python train.py --model="contrastive audio-text model" --dataset="synthesized solo parts of chorales (CocoChorales)" --train_examples=39062 --noise_aug=0.002 --n_mels=64 --hop_length=320 --input="log_mel" --spec_augment=false --win_length=512 --tokenizer="word" --vocab_size=56 --loss="softmax" --embed_dim=128 --encoder_arch="convnext" --encoder_isotropic=false --encoder_norm="layernorm" --encoder_activation="relu" --encoder_mlp_ratio=3 --encoder_layer_scale_init=0.1 --encoder_inner_norm=false --encoder_patch_size=[4, 4] --encoder_conv_stem=true --encoder_depths=[5, 5, 5] --encoder_widths=[96, 192, 384] --encoder_kernel_size=3 --text_encoder_causal=false --text_encoder_width=256 --text_encoder_layers=7 --text_encoder_norm="layernorm" --text_encoder_norm_position="pre" --text_encoder_activation="quick_gelu" --text_encoder_mlp_ratio=2 --text_encoder_head_dim=32 --text_encoder_fused_qkv=false --text_encoder_bias="none" --text_encoder_qk_norm=false --text_encoder_parallel_block=false --text_encoder_inner_norm=false --text_encoder_positions="learned" --init="torch_default" --residual_init="none" --optimizer="cautious_adamw" --learning_rate=0.0016 --beta1=0.95 --beta2=0.98 --eps=1e-10 --max_grad_norm=0.5 --max_steps=11400 --batch_size=512 --epochs=149.4 --lr_schedule="linear" --final_lr_fraction=0.01 --warmup_steps=570 --weight_decay=0.2
Rows from block 4 of the audio encoder of a small contrastive audio-text model, named by matrix and row number. Rows with one number belong to one neuron. Each number is 128 + 24 x the weight over its row's rms, rounded and kept within 0 to 255. All counts start at 0. Numbers have three digits each.
Before each neuron's rows are labels from the 100 clips, of 14848, where the neuron reaches its highest value: "strongest on" is what is common among them. Only what is clearly more common there than usual is listed. The data: synthesized solo parts of chorales (CocoChorales).
# fc1: MLP up (encoder.blocks.4.mlp.fc1.weight, 288x96), inputs 0-95
# fc2: MLP down (encoder.blocks.4.mlp.fc2.weight, 96x288, transposed), outputs 0-95

strongest on: note E5; note F4; clarinet; note D#4
fc1.4:112141132104131149151123130157168148133107084115157117126141127170105153100161120140147120121081137124165131152094082121140154134148131108142149180111133120161150142126174081147097147148128080116122119100109150101141098122158112106126130101150095134158131165128136153108094100133117085077
fc2.4:104144127107079126131072108113097140096157148146106118148138116151132115141093130142175092085118153131133109149149116117153109109155111134172129103187165105141133093111141120117141095129106147146101108107121147122099096133114101109139121166129132115159093151150125125123086129146199132154

strongest on: note C4; note A#3; cello; note G#3
fc1.71:117132133159102115140108124192144178163079116139118145112122126111154157129108116128126100125160122150137093158112126115096133128083111166107166126138124161142103143125144132149127097146128108163119117106117107098138152188142109085084152128152128166120120097090134149075162131126131097132
fc2.71:130123106142088100138145189158132104120145119142108102122109182151102104074126138119117148147129091099113134144149131104177151130160149128101138144113100145185119127120085120128062115129127136100136126144131121147102146109166133103132124128117135151068121153148114117169100166118125127102

strongest on: note C4; note D4; note A#3; trombone
fc1.107:123139134151078115162132119151168194140109117132111130130110103143156136118115115134127109107145120128140117142135104107114150095125119185092138132131097150146140140159136153155118097139132134141116099092107131128143178142151089115099127114168112159146137112090102131077146081104156103192
fc2.107:136113116154140074134147187168111100145121146115111098122139166144079111079141140125107136138113098109103138138169136126173138121155141135085151136129112161196132148125093142126081127121129143092115133127126129128109141123168110110155107095112129143054137129142136128145116164122134136130

strongest on: note E5; note E4; flute; saxophone
fc1.230:129088107097118115141125112119150122077127087153121103171152111132146082132133139146114112135103129144130112143134113118094133122175165140125126137165109135099071147123116140083113124144188158119113126105103132100111132116168115125152118164145107118132180176141165134172128100111106129165
fc2.230:127146123075095101109112130113110111125138109170151124146103123078100125123183112118147166115111103164111151117111122127139138130140121148142082147156140110128154112126132130114111133123139108165138144126202126092135138084166095090153137121159130159104121127123105129182080152120149163139

strongest on: note A#4
fc1.168:127096145137146114125140139157113122116138148131081100153145124121146173105133073149146115160105153127129111139170141123147120148107098146104109147106141148126107137117098062127108121098137210170113138116144106100144150096105116173119137143131148169124131146119120144099145138103140073104
fc2.168:123101129151122129129071081149146112105150137146153128177162145167143147130150091127121132136137144116128186157159083166151084084115081134140126128148103130126166114116132116132133168113087128138138113093130150148135100139112136124123158148161110114128132159129102098122074116100092144115

strongest on: note G4; note A4; note F#4
fc1.120:142105112111095117106130115184152107112094115133125172117173135095141092150145125125122170144171105126133137146118141121096134112135109131099178113174110145140073160113154046138121083142129134124111126132095109134095114159150145136112147112114143109117138157122152090144145130120132126096
fc2.120:135126136130091126143104098102106112131110124116150086115093134157137088124141126166122126086124149129172074131131165098142133145151121115190086122150118130111130098115150120138074080155121129146128118156086144160112165131134116135085117158099170163165131118162142163133129121135136144119

strongest on: note G4; horn; note C4
fc1.242:113124156117091122078136103147136203160082114162119167119101101097147114117142170104135131144170090128127143117126140104133144119111093129123175105135117168128096124116124099141111126136128157168094102112118130129139157118155107114105172115153072131116152149105116152119155143100111137134
fc2.242:113144133131094144111140125147118104161077117146106101131118168137137094094115145121134137104130135097146081130158175120175136126176125106168159127098146155126101099090109159140106070156118156092104103147085113133086128128136131136137083139116152147119121167161102134122148136129134149141

strongest on: note A#4; horn; note D#4
fc1.217:142101136135135135146114148107133101121128138111117100120117115095131171157088140137089147137130114121142114118177130137089081124147165143139164106186113096129114051130135147128166090137101162133126175140151133108120175162129106143127082165110139168124129124102103116146135118143109120114
fc2.217:133180098147124142104116126096166145124142078105068186134136117109103129127098112145147183140115172151127141142123100112125115123139153116135117130109139104099096093142149139106187147122127109136149108140142137097132115122097146110149160171134128156156090147106121120159128148085117088120

strongest on: note A#4; horn
fc1.75:101073118133136126119154129100137116094139141178123115164178125129109178116150080147148140133119135162127129138103099123161139115145095126144115128141170102116176123112109116125109161148119116133140163140136128099175142111153104178121115150104083115137104179157141108116085108130103135097
fc2.75:169142137118078109095110132115104116094166155149110114121130076129169102153125123126114130123133119132125130125141128140120104120141098126144137135159096101170134106126110137112154081177149135134166127114168142134138138129166105096146107196169093106150121124093082130188117108128136140135

strongest on: note G4; note B4; note A4; note D5
fc1.35:148126156154125125153122113101137178143103095142095128145114121095128111170117118112116138139090121111173122167147114077150135139140120174156142088106111097081117131095099111098144101114133135125110128111129148148153163130128096134132153135126175169116130177090134141159133100100147176153
fc2.35:121174138158163099132072119118093072154128142078142133132119098140133088121154128130055159131091127157116130120114115115122134143123157111116118135109119142119122131127131126118143151123098089124116087124130165205129131170120135152146137122173103128122145086129145123143162110125135164145

strongest on: note C#5; horn; note B4
fc1.265:131123143146107181068103112134166155116120080134135113205161109086161150101103100129126125125139151090094110112096112101097116095146166135128132126132145120120159145147136143157132137140128112117115120121114124110157132141164120139121156126130088120127138158155160103106192136106107148142
fc2.265:106091128134080128137141144107165137094109112140141109132137150140129171140125129072117148151165099109120167125129149151126135135086122133099121167149105150142127169156108126124075130118121084153142144136130105106154196130156148139075151137084156143137155130136108135141094149124098113094

strongest on: note C4; note A#3; cello; note C#4
fc1.85:144145155176138124141095148152131180142116114118096113122133127147123124118122087153136082133145122130143116183128117101136136138089099139104105162082133161143134134118137146133112133117177143147142124105119115085146140194117088077122181112148129133094167146103104142122171133107134128133
fc2.85:136131096126110121155139121157142157105113129143100147115103134142114105084125130144163149139120151100131184099140106119188110126139138127102091096144097100150148109182120111120088127156155138097161128148114105103115101090129150091132128134141116163122067169142138142148110142101104093097

strongest on: note C#5; horn; note B4; note C5
fc1.65:136146120127140137164145170127134145115149149088121117111123153152109117146134142106100129133122134089129129123139115068143161141106094142112112112124096156139105151123116118143144120109143139092131120144135099132138132104080143142211118171169145119143114138127102131071111102071182092108
fc2.65:124096095096127099191114119136149170099116132164142125135163153109106152089128096151109126183098119127089162126139089181128133093119131158121122152144159122146147166144131123125134135064119099172115132124127131113182151135137122134127139120108126096104120111122131145097110151110156158125

strongest on: note A#4; violin; note G#4; note C5
fc1.243:183099111159156136125130135143142124120109155123124139129152128089151162129104086118060119126144090134180123158164125124139113101126144143138154137096157115105153106115112141105129172135114144137129175160131144113140138162103135158167075166098165132128139111144099097163134112129115094122
fc2.243:137127097138106148119162103165142170121167107143116169118130134127160146111103120126168170149151156095149126129102096110164132123164110131108153084102117117095102109133131148122134107145163126092134155121127115113149111125084136072105121152118129156124082180144140114160114159134132071116

strongest on: note G4; note D5; note C5; note G#4
fc1.41:183127142159121143091137121123139130098163108182075142166111156116155155145165129130142117120141164089105087111105111112114115076139152154149152153112106133100114157120108115132159129097137119147099133126140138104135084163149134117138161121133120141113129175138187112130118147099116116087
fc2.41:137138138085087116129114127079161157126157112137129140117132134145161167141135105111139142139139114136139124148116132131102109120121065140165126163111150079122134156123146099113134133112120020156161129152115149142122180129111169124100149159110120131136138103103128131142087143119111124122

strongest on: note E5; trumpet; note D5; note F#5
fc1.224:107108109126126157147130136105170132121125085138121110122125135164125152094209135136151142124094184138161098114105107138164135136141116122148136165133145109159142109110108121140054111142120125130109140116093144115132106120151095138147095105146111160126142189123098149089119131127110107093
fc2.224:108126116108067119135073082086124146136169141158133135120152094140136141140092117145154125080136158147166136153143123129134142073135104126147131114169163086121119106126153136115135133144148134154143118128111109134097107126105140063128133167142115158146085142154083111138097138149140116144

strongest on: note C4; note C#4; bassoon; note A#3
fc1.63:118119116197147178127087117137156174140115110107113131135142103116120123129154073155120111166137147133134088180126103116111107095119125160086121126118151142121155156120168106120146120119168125146158126133130104104177146169130095114127125126120122158093133153116102137093119103090124098154
fc2.63:122141155137100143104101070155133129085113138135141115163097151076142125144152124126097177133152152114141124127141110108150165110174121104173092121109138158153104110123119160114122102158118163126140139092127118109115129121101155134109079164114151137156132150088103109151144074123101110105

strongest on: note A#4; clarinet; note E5; horn
fc1.129:159125145139121169121093103114118154127125079123088148139135111109147083164160129117122153142110143112115111126120112130140115126196119135122147113132153091149141135125134132102109083112120158141139121139153077127154126136114161134178135155147115199125173150118103173088120137092156124109
fc2.129:104111093140146120137111149119167141137137125127130142132142123164072145106112111141136123142081138176097167117141087141132120091134130134090101128165134098170138134113119130109097162090125071153111129129130145111142152142093131122184162132135092115088096164124104111141106182123154126136

strongest on: note G4; note A4
fc1.280:160130129147129141184134116086104148137123112156118119124113142125172127124159079130127105140155097134132074151140126128153129098085115113143099155103119147131155118142121135123107149102156091122142126132141141150111105167097115109137147150115156146057105147102091186162137124087169116118
fc2.280:117129117107095113129130117107190122141109115186139130135134154084115140096159121147127180163112148138118165106130110107137155100145124133146071141097154115130130129137119135138100134130127105150155148129122119053152150085120118109144103128101152150104110160100101105144097171117094142104

strongest on: note C4; note F#3; cello; note A#3
fc1.235:154143132155093143119134127164136164148103103116050145111132112119111144146122135103135109145135107124145143165104125066120136124100101159102105126143108153127123148118134117123138110139118164124118113081123129111118191146139099135106156113165113161145161122072104189101147127111153112134
fc2.235:145161144164127115111118160159091078137115093104116129136150149109091101103167140149095160131157126123161100152171134121156136108180122132136143117141113162140098111088115141138100142139100111091113147111096109144091149136118148102152123128125137136096175145114173108158155146098096129095

strongest on: note E5; flute; note F#5; note D5
fc1.173:125103115142132158137141122133158140097121101134125138131106135109106171090164120171119148116089115144156128152118094082079124120143149134131117140098122115161154101124117130119094139119142088137145162116135143084202129131177107092172106139165116151144125129146132118082127093093143157148
fc2.173:104108136118066142115118133096089140094173139150111124127135132141137119144118147149178126085153117130158092137116142097154124104140100154152130081176130090134125075129131131127104106149160152142178110133133128117104096127143147076132106149139127160127107143136122137184083138150118111144

strongest on: note E5; flute; note F#5
fc1.275:090101089108110113174148128134179148083119077141108091155101113137114109140140111169146121139102149145145126124137129121137163112167144143132131155150107149090066145125129127111114123129156137138121120102096129103114161102154117135156151121142115112159189174113145137142122111126091134175
fc2.275:083149083116080129135136128128124119126123141174094143127142141103114121096115129143162171140116137153114165129120098083163144135172123133122097121145132115109127102129130137118112113131135146154142130143162128102114112100152103098162107112180134171098086158123100121158054168120155148129

strongest on: note C4; bassoon; note A#3; oboe
fc1.203:101098128100130127154117130117166106104149102114145100153115086133136116116117147167105130131098168139137134122104103155100125148158135134092162135147107114100089124121121145139086095143135106140140132120130111094146136121197080097143104125102119130101198164125092148156147123151099137167
fc2.203:175145147060137073135099130099130110146107123160123106162140123113123100135133065138158146103081170156100148134126125144126115103134119134159085167111148103139131130132152133127151157113099102151108137114152140097112117097154129140153146153146096120141109134128079141112110124131150171163

strongest on: note C4; note C#4; note A#3; note D4
fc1.276:141127132220110134137115127170157165128105113135111146143119095107114149129128077121117096139137141108135104147136132084102136118106155133116098179061116153134122147113137162144132093109147106117109125091097116093135150166141065114131151114126126123110145134103146141104158120111127116144
fc2.276:128127104120097119149147097150107135127135147165120126132146143099132101080166168138131149138160109115151125085141130105165150095162119124130125119160138114130101110102096116101092121152164160146187132129113083132087125107139110086138069129137147170109112134144123092148099115157116093102

strongest on: note A#4; horn; note C5
fc1.136:135115159135165132119121140108111114117077137099093112117111121095153152147104131134110156157151121110166122125149134132103076138146167145136201126187143107115091089124120131107160108119106142167122127157157128109113174134121124168140072145105144179124117122112103109144123128144123122140
fc2.136:128165082167118142138120115136173177118154100121076174119135107130143110106107119143144172160125180138112165123120073105146119121150153114139124113117111095116098125151142117103147155114130114139172129118101127107136113131086150112136155158119114137150096173111138112160133122099120084095