python train.py --encoder_kernel_size=3 --text_encoder_qk_norm=false --beta2=0.98
Rows from block 10 of the audio encoder, named by matrix and row number. Rows with one number belong to one neuron. Each number is 128 + 32 x the weight over its row's rms, rounded and kept within 0 to 255. All counts start at 0. Numbers have three digits each.
# fc1: MLP up (encoder.blocks.10.mlp.fc1.weight, 1152x384), inputs 0-383
# fc2: MLP down (encoder.blocks.10.mlp.fc2.weight, 384x1152, transposed), outputs 0-383
fc1.1018:136142189123150081098139124087132153141155139097112150133187096106145176151106072129115124128187170121050112124159147169133125124125113130132104117100176077149086148116135179126091094183122092146142123105125115139134106145128097127119141038152136140087201150124102113144118129126128172137146158118069048032115097098156124123102183115124092168109049129161160130158204098116120188087062117123129121153148087118130086104146114113148182129122140115143127107191152110177194150074136196132128108174120083115155098170126128091105119104126180158138127123163182137088120126094169125150125147162139149142116064112081144172121107127099130174128124051144153118147179117111044147113202140106106193149111131081193139148212134140073187121125086164164140133152146127119127150178164093188143148111181126134125192142126166072100098112116112118136167147115104110117099142106143151128083176157075077086124175114191098129092112106106165111058094113191149084109125142134110132097077126144137099124151117135137122190088120074126148127134114101135059119150156134103144099112197115070088182142124134128153117111207113063149134129131173108117138105097070140152164167115111090087
fc1.1019:158120205124093171144165102101082097102132173131101104148066112130132177163171178138094119155115117084169132180133121147111198153151141097099125148146128147083111160154105152043083109125127151126131153104109126154079181158139174121109066089057138109094171036141088072134112125093117146168125163139120119119107148101127120146132096150059139186047070198120115119117138169125129125135124162125096148128148148104145127159132103150140141145107139121142113155173134142134099083134160123111186089128109139135131165131098107100121182148128108109126111167111182141120115139153072105116122075147086217177122074139170139119144144142098108138101136171134164093120094169105134140130119172135145089063119164109107191089133132116179118165189142115133077122132210121086160128120107120127063110081089151125133172161105094124119109128109097147109136141096177154088118118140128119133162099197164085070119135140085108138149150221096088119159135067098078155117114134086137038058151145196113122134094072122151134050166127165102165110100092177119129149156143167095162130112128128159140122136133121106181138088156119027118140098147151137109162148146178138118140219144217120153
fc1.1020:122093082118112117095063123148126142067164144069120117196200162110147156091128090103077146136136124051087138107122175076173101172107142163118127103131082163102127188140159134163130097109141175116169138131126100104153138134124121157151104174102098191141105138051169133065173070117165139107096136101092140088149125129119094124127227119189132125075080133142055198106146070138189100119143112134113087168172112183101138106159180121090163116160114159133151098133130110084165089109154106121136132129113139166105155112131067102149139143177162104160121147098123176103096157128136150142135134151119147175065132139130192152133152130112162151167147122138085160122141126128132141117110161095139116138153100093074107083086044125127183124141045110131088107130074088098138092113112096138123090122122125109154085092105158093102100126133090129152136122066105088175066167164130193129113176131122153126107152103120175102137143094119127115148079171149171172207173106106195147174071124196097109100099129152120140072143144153122155133120164141134174120111118165123126174168100017139105133140160133137126115166083101132112118151160175130121188202169117076104148117101178110105
fc1.1021:152128110053145099087137116114143120089112134112137100108124201183151196067089186177139139111138137154104092124151102115204116162092180106087110157100128086146132094105150164104142128090127203120158125140112207125128147134141105152113138150148128107137083119054106120131108141136152137101134045069091151145085144104117126093179096149101115098093175134177102174121068118095181105083104112081087187113109161111140092048132115149126106137136197136098130097137106147106119130122101188131156144175114127168156136099163151136129162154178112120155154139118159175156091185158101139060157200120143084158137093163147120135169126128115071172166116109141105144151083168138097048113155127130131144118109159126125131089115176063125043196105150165126192106124147182135133155224137145146128132082127172087147130106194144098130103139085137120122173129140096116065107134080156081048133138124108110143128098111140101135185120146105118128152092144126059138184171163157134123130093182170112103111060164144140147121166190122137029099118095163150173136125129147136143163146148148162116138157091103098145152089115169104123118104215138151097120174148151132140138143155162136103
fc1.1022:184138184097122114110091125190117137086177116108134175178150087152150159136151176140156102145165125136127095084176138138128144115134102180129080141110129171154128092075138140091123076099131158134099180089124119169144135134129142145098130108154124141147104127125119167127157163096122173123132134146060062130145097159131133138125115145172157135160088126106116098177193103088100128135128089122087053161186113195105133087146095144114126182127195101120137155088164076105181087121104148124149171212119121102114105109105121159139079084074152105144091177155109195065134102077188115135172140156143146157045138095101158097126117111092069143070147121165077058115164124160059071166146133060108202190111131135114155154161151144077145225158089145121125178199191158118175168172153134120141120152187114144125151182113181110146123104104147115163105104157124173087139110065130153087104141113138137075129131132113125130142153129143094116080124135162124120146144093125144104131110134117121150118128088116122184129023110127114149137135063074055120140177150199192125134142178115090160133137080123132111164100111121087122099116135119151139106111123125128171142178105114077093
fc1.1023:102164153125127137164160167113121121140094099153147139227183104214130123087163099136167167155140116145138129141110142139133129105108097124013125148094083123142152128149128111120126178093084124138021138125085106115125057138176095134136092112131137236128073154129138098090097133155108101120055063140124132133130149151134116114079149101155152116154136107104096077084116124122161104120117141139182169123109160094104173151139144089109115115175145136124114156101109177120159112107131137255139075104133106112156140134128106128094092186085162116158081116147148120107133140116081164189154148132136200109026130119127136100117074161149127133129128105121092130135116094127097138154109100075179129145110131136123110156123104129138155120098119156120135155130192165108134129134150138144158081130130109104062174136085100177105098170175115083136141110132156134173137107122160156100186151140086102130098088140193092150151180167109164143134114138140125111129149118143101106142161133102142054255205142164101128152091110162108178138146127087120122069035099085086111091155126132173147109165083163101139120149104163148165108104108137204142104099151166108106128119103138114133
fc1.1024:144070118110121146087132029158133128152144145141216116099093133152114178078140115127141113112129148058082136154144080103155120136113096035165110137158097103128112102083125187164096194129109107149154169104116150112093079131141135136106098110103072105109157110042102122136076159116118182163089143072135117103109107108165159147109150220168122139184088095122096119137158126146133127106142125148092086117148128136146093129157194138089130169147176166130161106178125106113149120108125128091173143129093084105128098132151099119113156089133134148142116078126097230106174108097129115142157163146140122111143118131137121114178152131105123204117123140114144135164119162176083190111142150104095093124167139120139165125161148133080098110162094115142164174149157063129160196121117141115124102095142134099147162141119137137155147126084138062139112135127154111170133141157094196111134140185103076138129195124164128080170094097073206225081157110132140174173123160207130143132125170136079128126108218138099067146082134134137101140130135180148081119113097142146153143100122140103132108051075118089184121055150111086161129112138109080082113087155158116116124145103162047163
fc1.1025:126116113134148125140101089169096133109090108102119119203151140139154134103116118171192127156125125088130091081123147150127132066154142137099109175153137055088162100157127116156109142108116180119141106181119108129148107138155105109118143048107132167082137118097194148112133117141139141104100099042130131125142125079083148101133157116149108115145106152154137117132080134068101158141189116138148176111163091108121148111158073077062094197138189130107114126114102115188101118145163126124119132167071095197144045140123122141085127173149137150161129116093119120131105129154165092120171129134100177191126116185156103172132201156107145193109127169098122107146106140144098040130118135176166090078157137081122167118126180116094147110115180164131197178110184144081152133194130104111122132124100106095145123129215136117170125157225087142127154084132148085129133126101147096107133101116080091149090103069115148132124148113161227188109086136121063146136133088153123124136131130095089153167148099172075167104127152137138146146116101119134062129127083153152170168107136056121107105163140108104134131166084190058108067036152151143143111105169175099150087159138129097123
fc2.1018:100120120083130086133088160108132122111180152178183161118136187135120117146123120074151044135166120086082157136165122101103147108140125107158094112103143103091128161183164107134144147124176134166132083159107115080133162115184116123113147162121138116156114162126122080095155135124175123116140175125065135087128129181056138128117163140105124109121100124099139089178125105054150064108146149126156105097145229137157149128119138112055126077216133162111159050152085114113135115152116192108076124125138109154042110163070135105142104149138090114113119131175126151181153093124174168138151096112113092126089140134117122117169147141116151155115068184147111151082068158214141097136136135153149093125098129110101128173131125082121120129133182122148213090070146128081119114096099170117072116122090122163134137103199114117133092121146090150175115156152209138126102139094127091153153101120133134105094114192094207166103152105142166090177169131133148125160112127115163156147076146121171145200151167114112133162157125064120133178082160065140168089077157138132090171107089122158162153204100064195156090122164137160120149162169169110147086122133132161126092124127119179151
fc2.1019:141186184146203093101141133120152169137158139141135099117172097178142137131122160161138149154154086124118096182115180089148076101150074113151108123130150150075148130132140136182118129138096094089144137088157112119165074086056160106100118082192124095088142118081179096146143124087113144178113120174106184134185128126071160168138130122070096128055093173104099133120113143138138154119104108150111124081139113150104097217148091056100171147127116159093131078175099114177164110129112151140032147111138130116118142118101132095106102127088174173157099128131174160090174062119140169120171154095062156112128138176142163129129177126127136189132109192159127104150143062130103111163086141153096123119096110105106101140145048097100128150083119143097123068167080106179136191102142102113124137063110133085124093055079195159133097140092148176124148150112107134070123089104161140164098109186139129076143125162128088100122158179117102126123151174129096123175167146097141075160073116135150176149101158211164143081153125167133102145120104147141106161154185112098186158089159157155167098145115126131120135155132099094163088188186119136127141118117083106142118077089179119120
fc2.1020:145122163113139182201143142108091169096131133072129120126200116145079162140168171157141149176155151173133159053051099127145102104162098116151126162151087176073147086139104109112135171099158176143151103125199163086176178130117148131149198113192144083096148100145109152163063118125120061171116071125137083118138137097088069117162144101143157162122180202109112119145160106074119143123103122197119139111102095119126105087087111179135168067135192144207163132134202124104152165131137118134161097148115135155127136091151153182119143154119153068126133122142086120139115190100193153052098059080110177182123110127158095110109174159135140116122126144112105155128115171147145111127126088138095136126114143129162086101143144144062135144097040131098108123097084098136110162131149098161183136150144120141111184177127139122086138112136112118097130136140168084117150110164145231099135109073102195151110098158133121100159067152141135157162137168074159099135101119146067129176147079153110137137149067167140099165108153094120149098144155133148144149132153110157134130161126164081114128138128170091170096152102134098125124082158096179104113122136198103115107152122067091190
fc2.1021:179154109103107097089097138123175097096162116113093195125158125168163137106086112164106088124161152077084123163112125153150124098068144090174143121075107069089152140095160133110145144162107115174119095117121163110076175090138125169139155164161097177166119054143128123112105085116161131052117113125150148098174106117132089176091171103149075119176099116076141116146040108102157134164158148136087070135126153142139148178178161137132063134128090116100108152132170171144121136155155175105176106051113146118067112092127181132094206151126048110120153122128156168151133119156155143152173058131136139144114160100118113144125133144076154128113111074156124158125062186160134178106105153105107132169091174134157123155135181136165071135188140182136071126108140100114147108100100128162135139075114106117151066097146133127178124075107161090158111123159139170106151132148100081073117129113130049169138168153100144131124076139201135118145105079137106083095065056090083131150148157134115157148134062126103149188114145121158175117146121130155136070132126101117136143167080170154207098166157138152118147143163162196128172132132156141092148104133105138172147206168097161123
fc2.1022:142140177083141083131108147087133122121112116142127116102171090118102089183151124171134087152127164107098145088142103144127108106149181080142072134134168128159102102164053108162147129069154114142074183139086169122081106192148104110146152091140149152145141173098046114108136146189142157117094122117085118184061099105143090200166183136174149121102097162168152137111132086086112156139168103125084096130123100091128112109066159122139167126160203184127125116130188126128113132194097189141086120116138127132109127116125151140163084143051083137111154116172081105121155143101163143132181148115104109135093093161141189167128116144115105152184141143052117162150086066108115085132060107124138091100083172078111135159099157073105104159166063126122136171157112129119150116088155135166139054108059132151123070134138082105074133148143136179133180079144104170067103150103175180121146117139142083155152142119152128118131116142117103133130130144101159099168177139111117063126130095143144079095148162155124159132076151079124209186120121060131169161092142117154060145179132136140082111115073069171114117094171107168129111114132096092198172098130094129146160129126107153096
fc2.1023:109169125158184114133154112153125098132091130147112159175130112113116119150116132092154208105158097097093123163168121119051110144105093101137137124110145128139119117064111092079095083142135111109135159103089144170107145167105133132126081156163163147083128129091136136120186123082104168169153139125115171163117123119129162098126088142112134168117125140131078129103145105124142196147156183127108140127144096178118097132097092146107131170150097165059178143136074167108137106075132102150163106068138138130103140151174131106103104150137098129168134160114224146191113194130082143148118119087158109146072132103075103144116157093107108135172164064110169136110137079129172160217094129139136114068121052111070122116146121135140193120138111159086184111132130089134200161137179202075111183104149178085160070143133134132170106129086113183083178138138108106086107135118173177149173110155143089099148158175144097112204071207123111130057160118127079140180126173125128097109136096063157146104075074130152172112181104141185074138105149133104133119199113137097119100148131159077133151148137134192115147111122137136113123128185114118131137083110078037145112114071158099122
fc2.1024:120140125085199072106174122117115185170110086125143124161149137075091077158153167081107100138139121113160205086103183119127081155116118144109096123134172152127105124116138148084184171078129126155162112141182086092129093182072080115104137176144134150098170115135105151130104140154109140154131174119144154146113111174123153149114144144160171152099107125127083111156139181128103120120127083185208132146142168134116116093154100152096152123142129105203142118150077109060090091167087123110170134119130116119109139086119116109111125115125148137107172091088133128128112128139137138074102156167140115157175103182085127098156108136095103178101165188076149100130128172131128102130134154077075122167094147118101133110103086031095146094169125086091112107110108200151117147096127158112158052148125098128156163158164081131143111156151182186105174139105158102123161082158131192153139099065174145155124099124150141075066041100131140151145121176116133144139069150165152151157133178163098144098141119176107187134163087119165063112183081079107158174162069140045107140114125051141108117147115131137159084135123091084115106058088103115197143121090119155133126150166098106203
fc2.1025:121137119147098121099135170100110027101131160138120144157171142118182112133120094109067115149144125140153158108099161155197163143142125110157107102146115173144134172123128097106094147089109129099158160190127172096116140114103075170136166163045118150090109185181127096132123149142115106109111147146102125131118101161118134165083095119114099120178122103165151165124115141155148086122090179135075142154137113110120159112130137127103109194119087039148208162148162077073095187186131145070135134098102114132063125097107210188112113129135096065142143112123071142116159171085181116129127052125115147104102118100125108051169128201089160114095099115085158142110090128173065173202176112151147119116099126058135108150093118142132148097154111130113130142154143150089168107140102131120155170169104130138164132122176108100068136111101117114141095106027133137121099133116128081077196121123132174141151108122155144118115119114112140123205156112108143101069136144117167115080154155097092169168152121112117136201111140127187148101133177141084168094118110132113119076144173147073072135127125080131085141092148116158129179117195188109056104118150145096169097181111190143147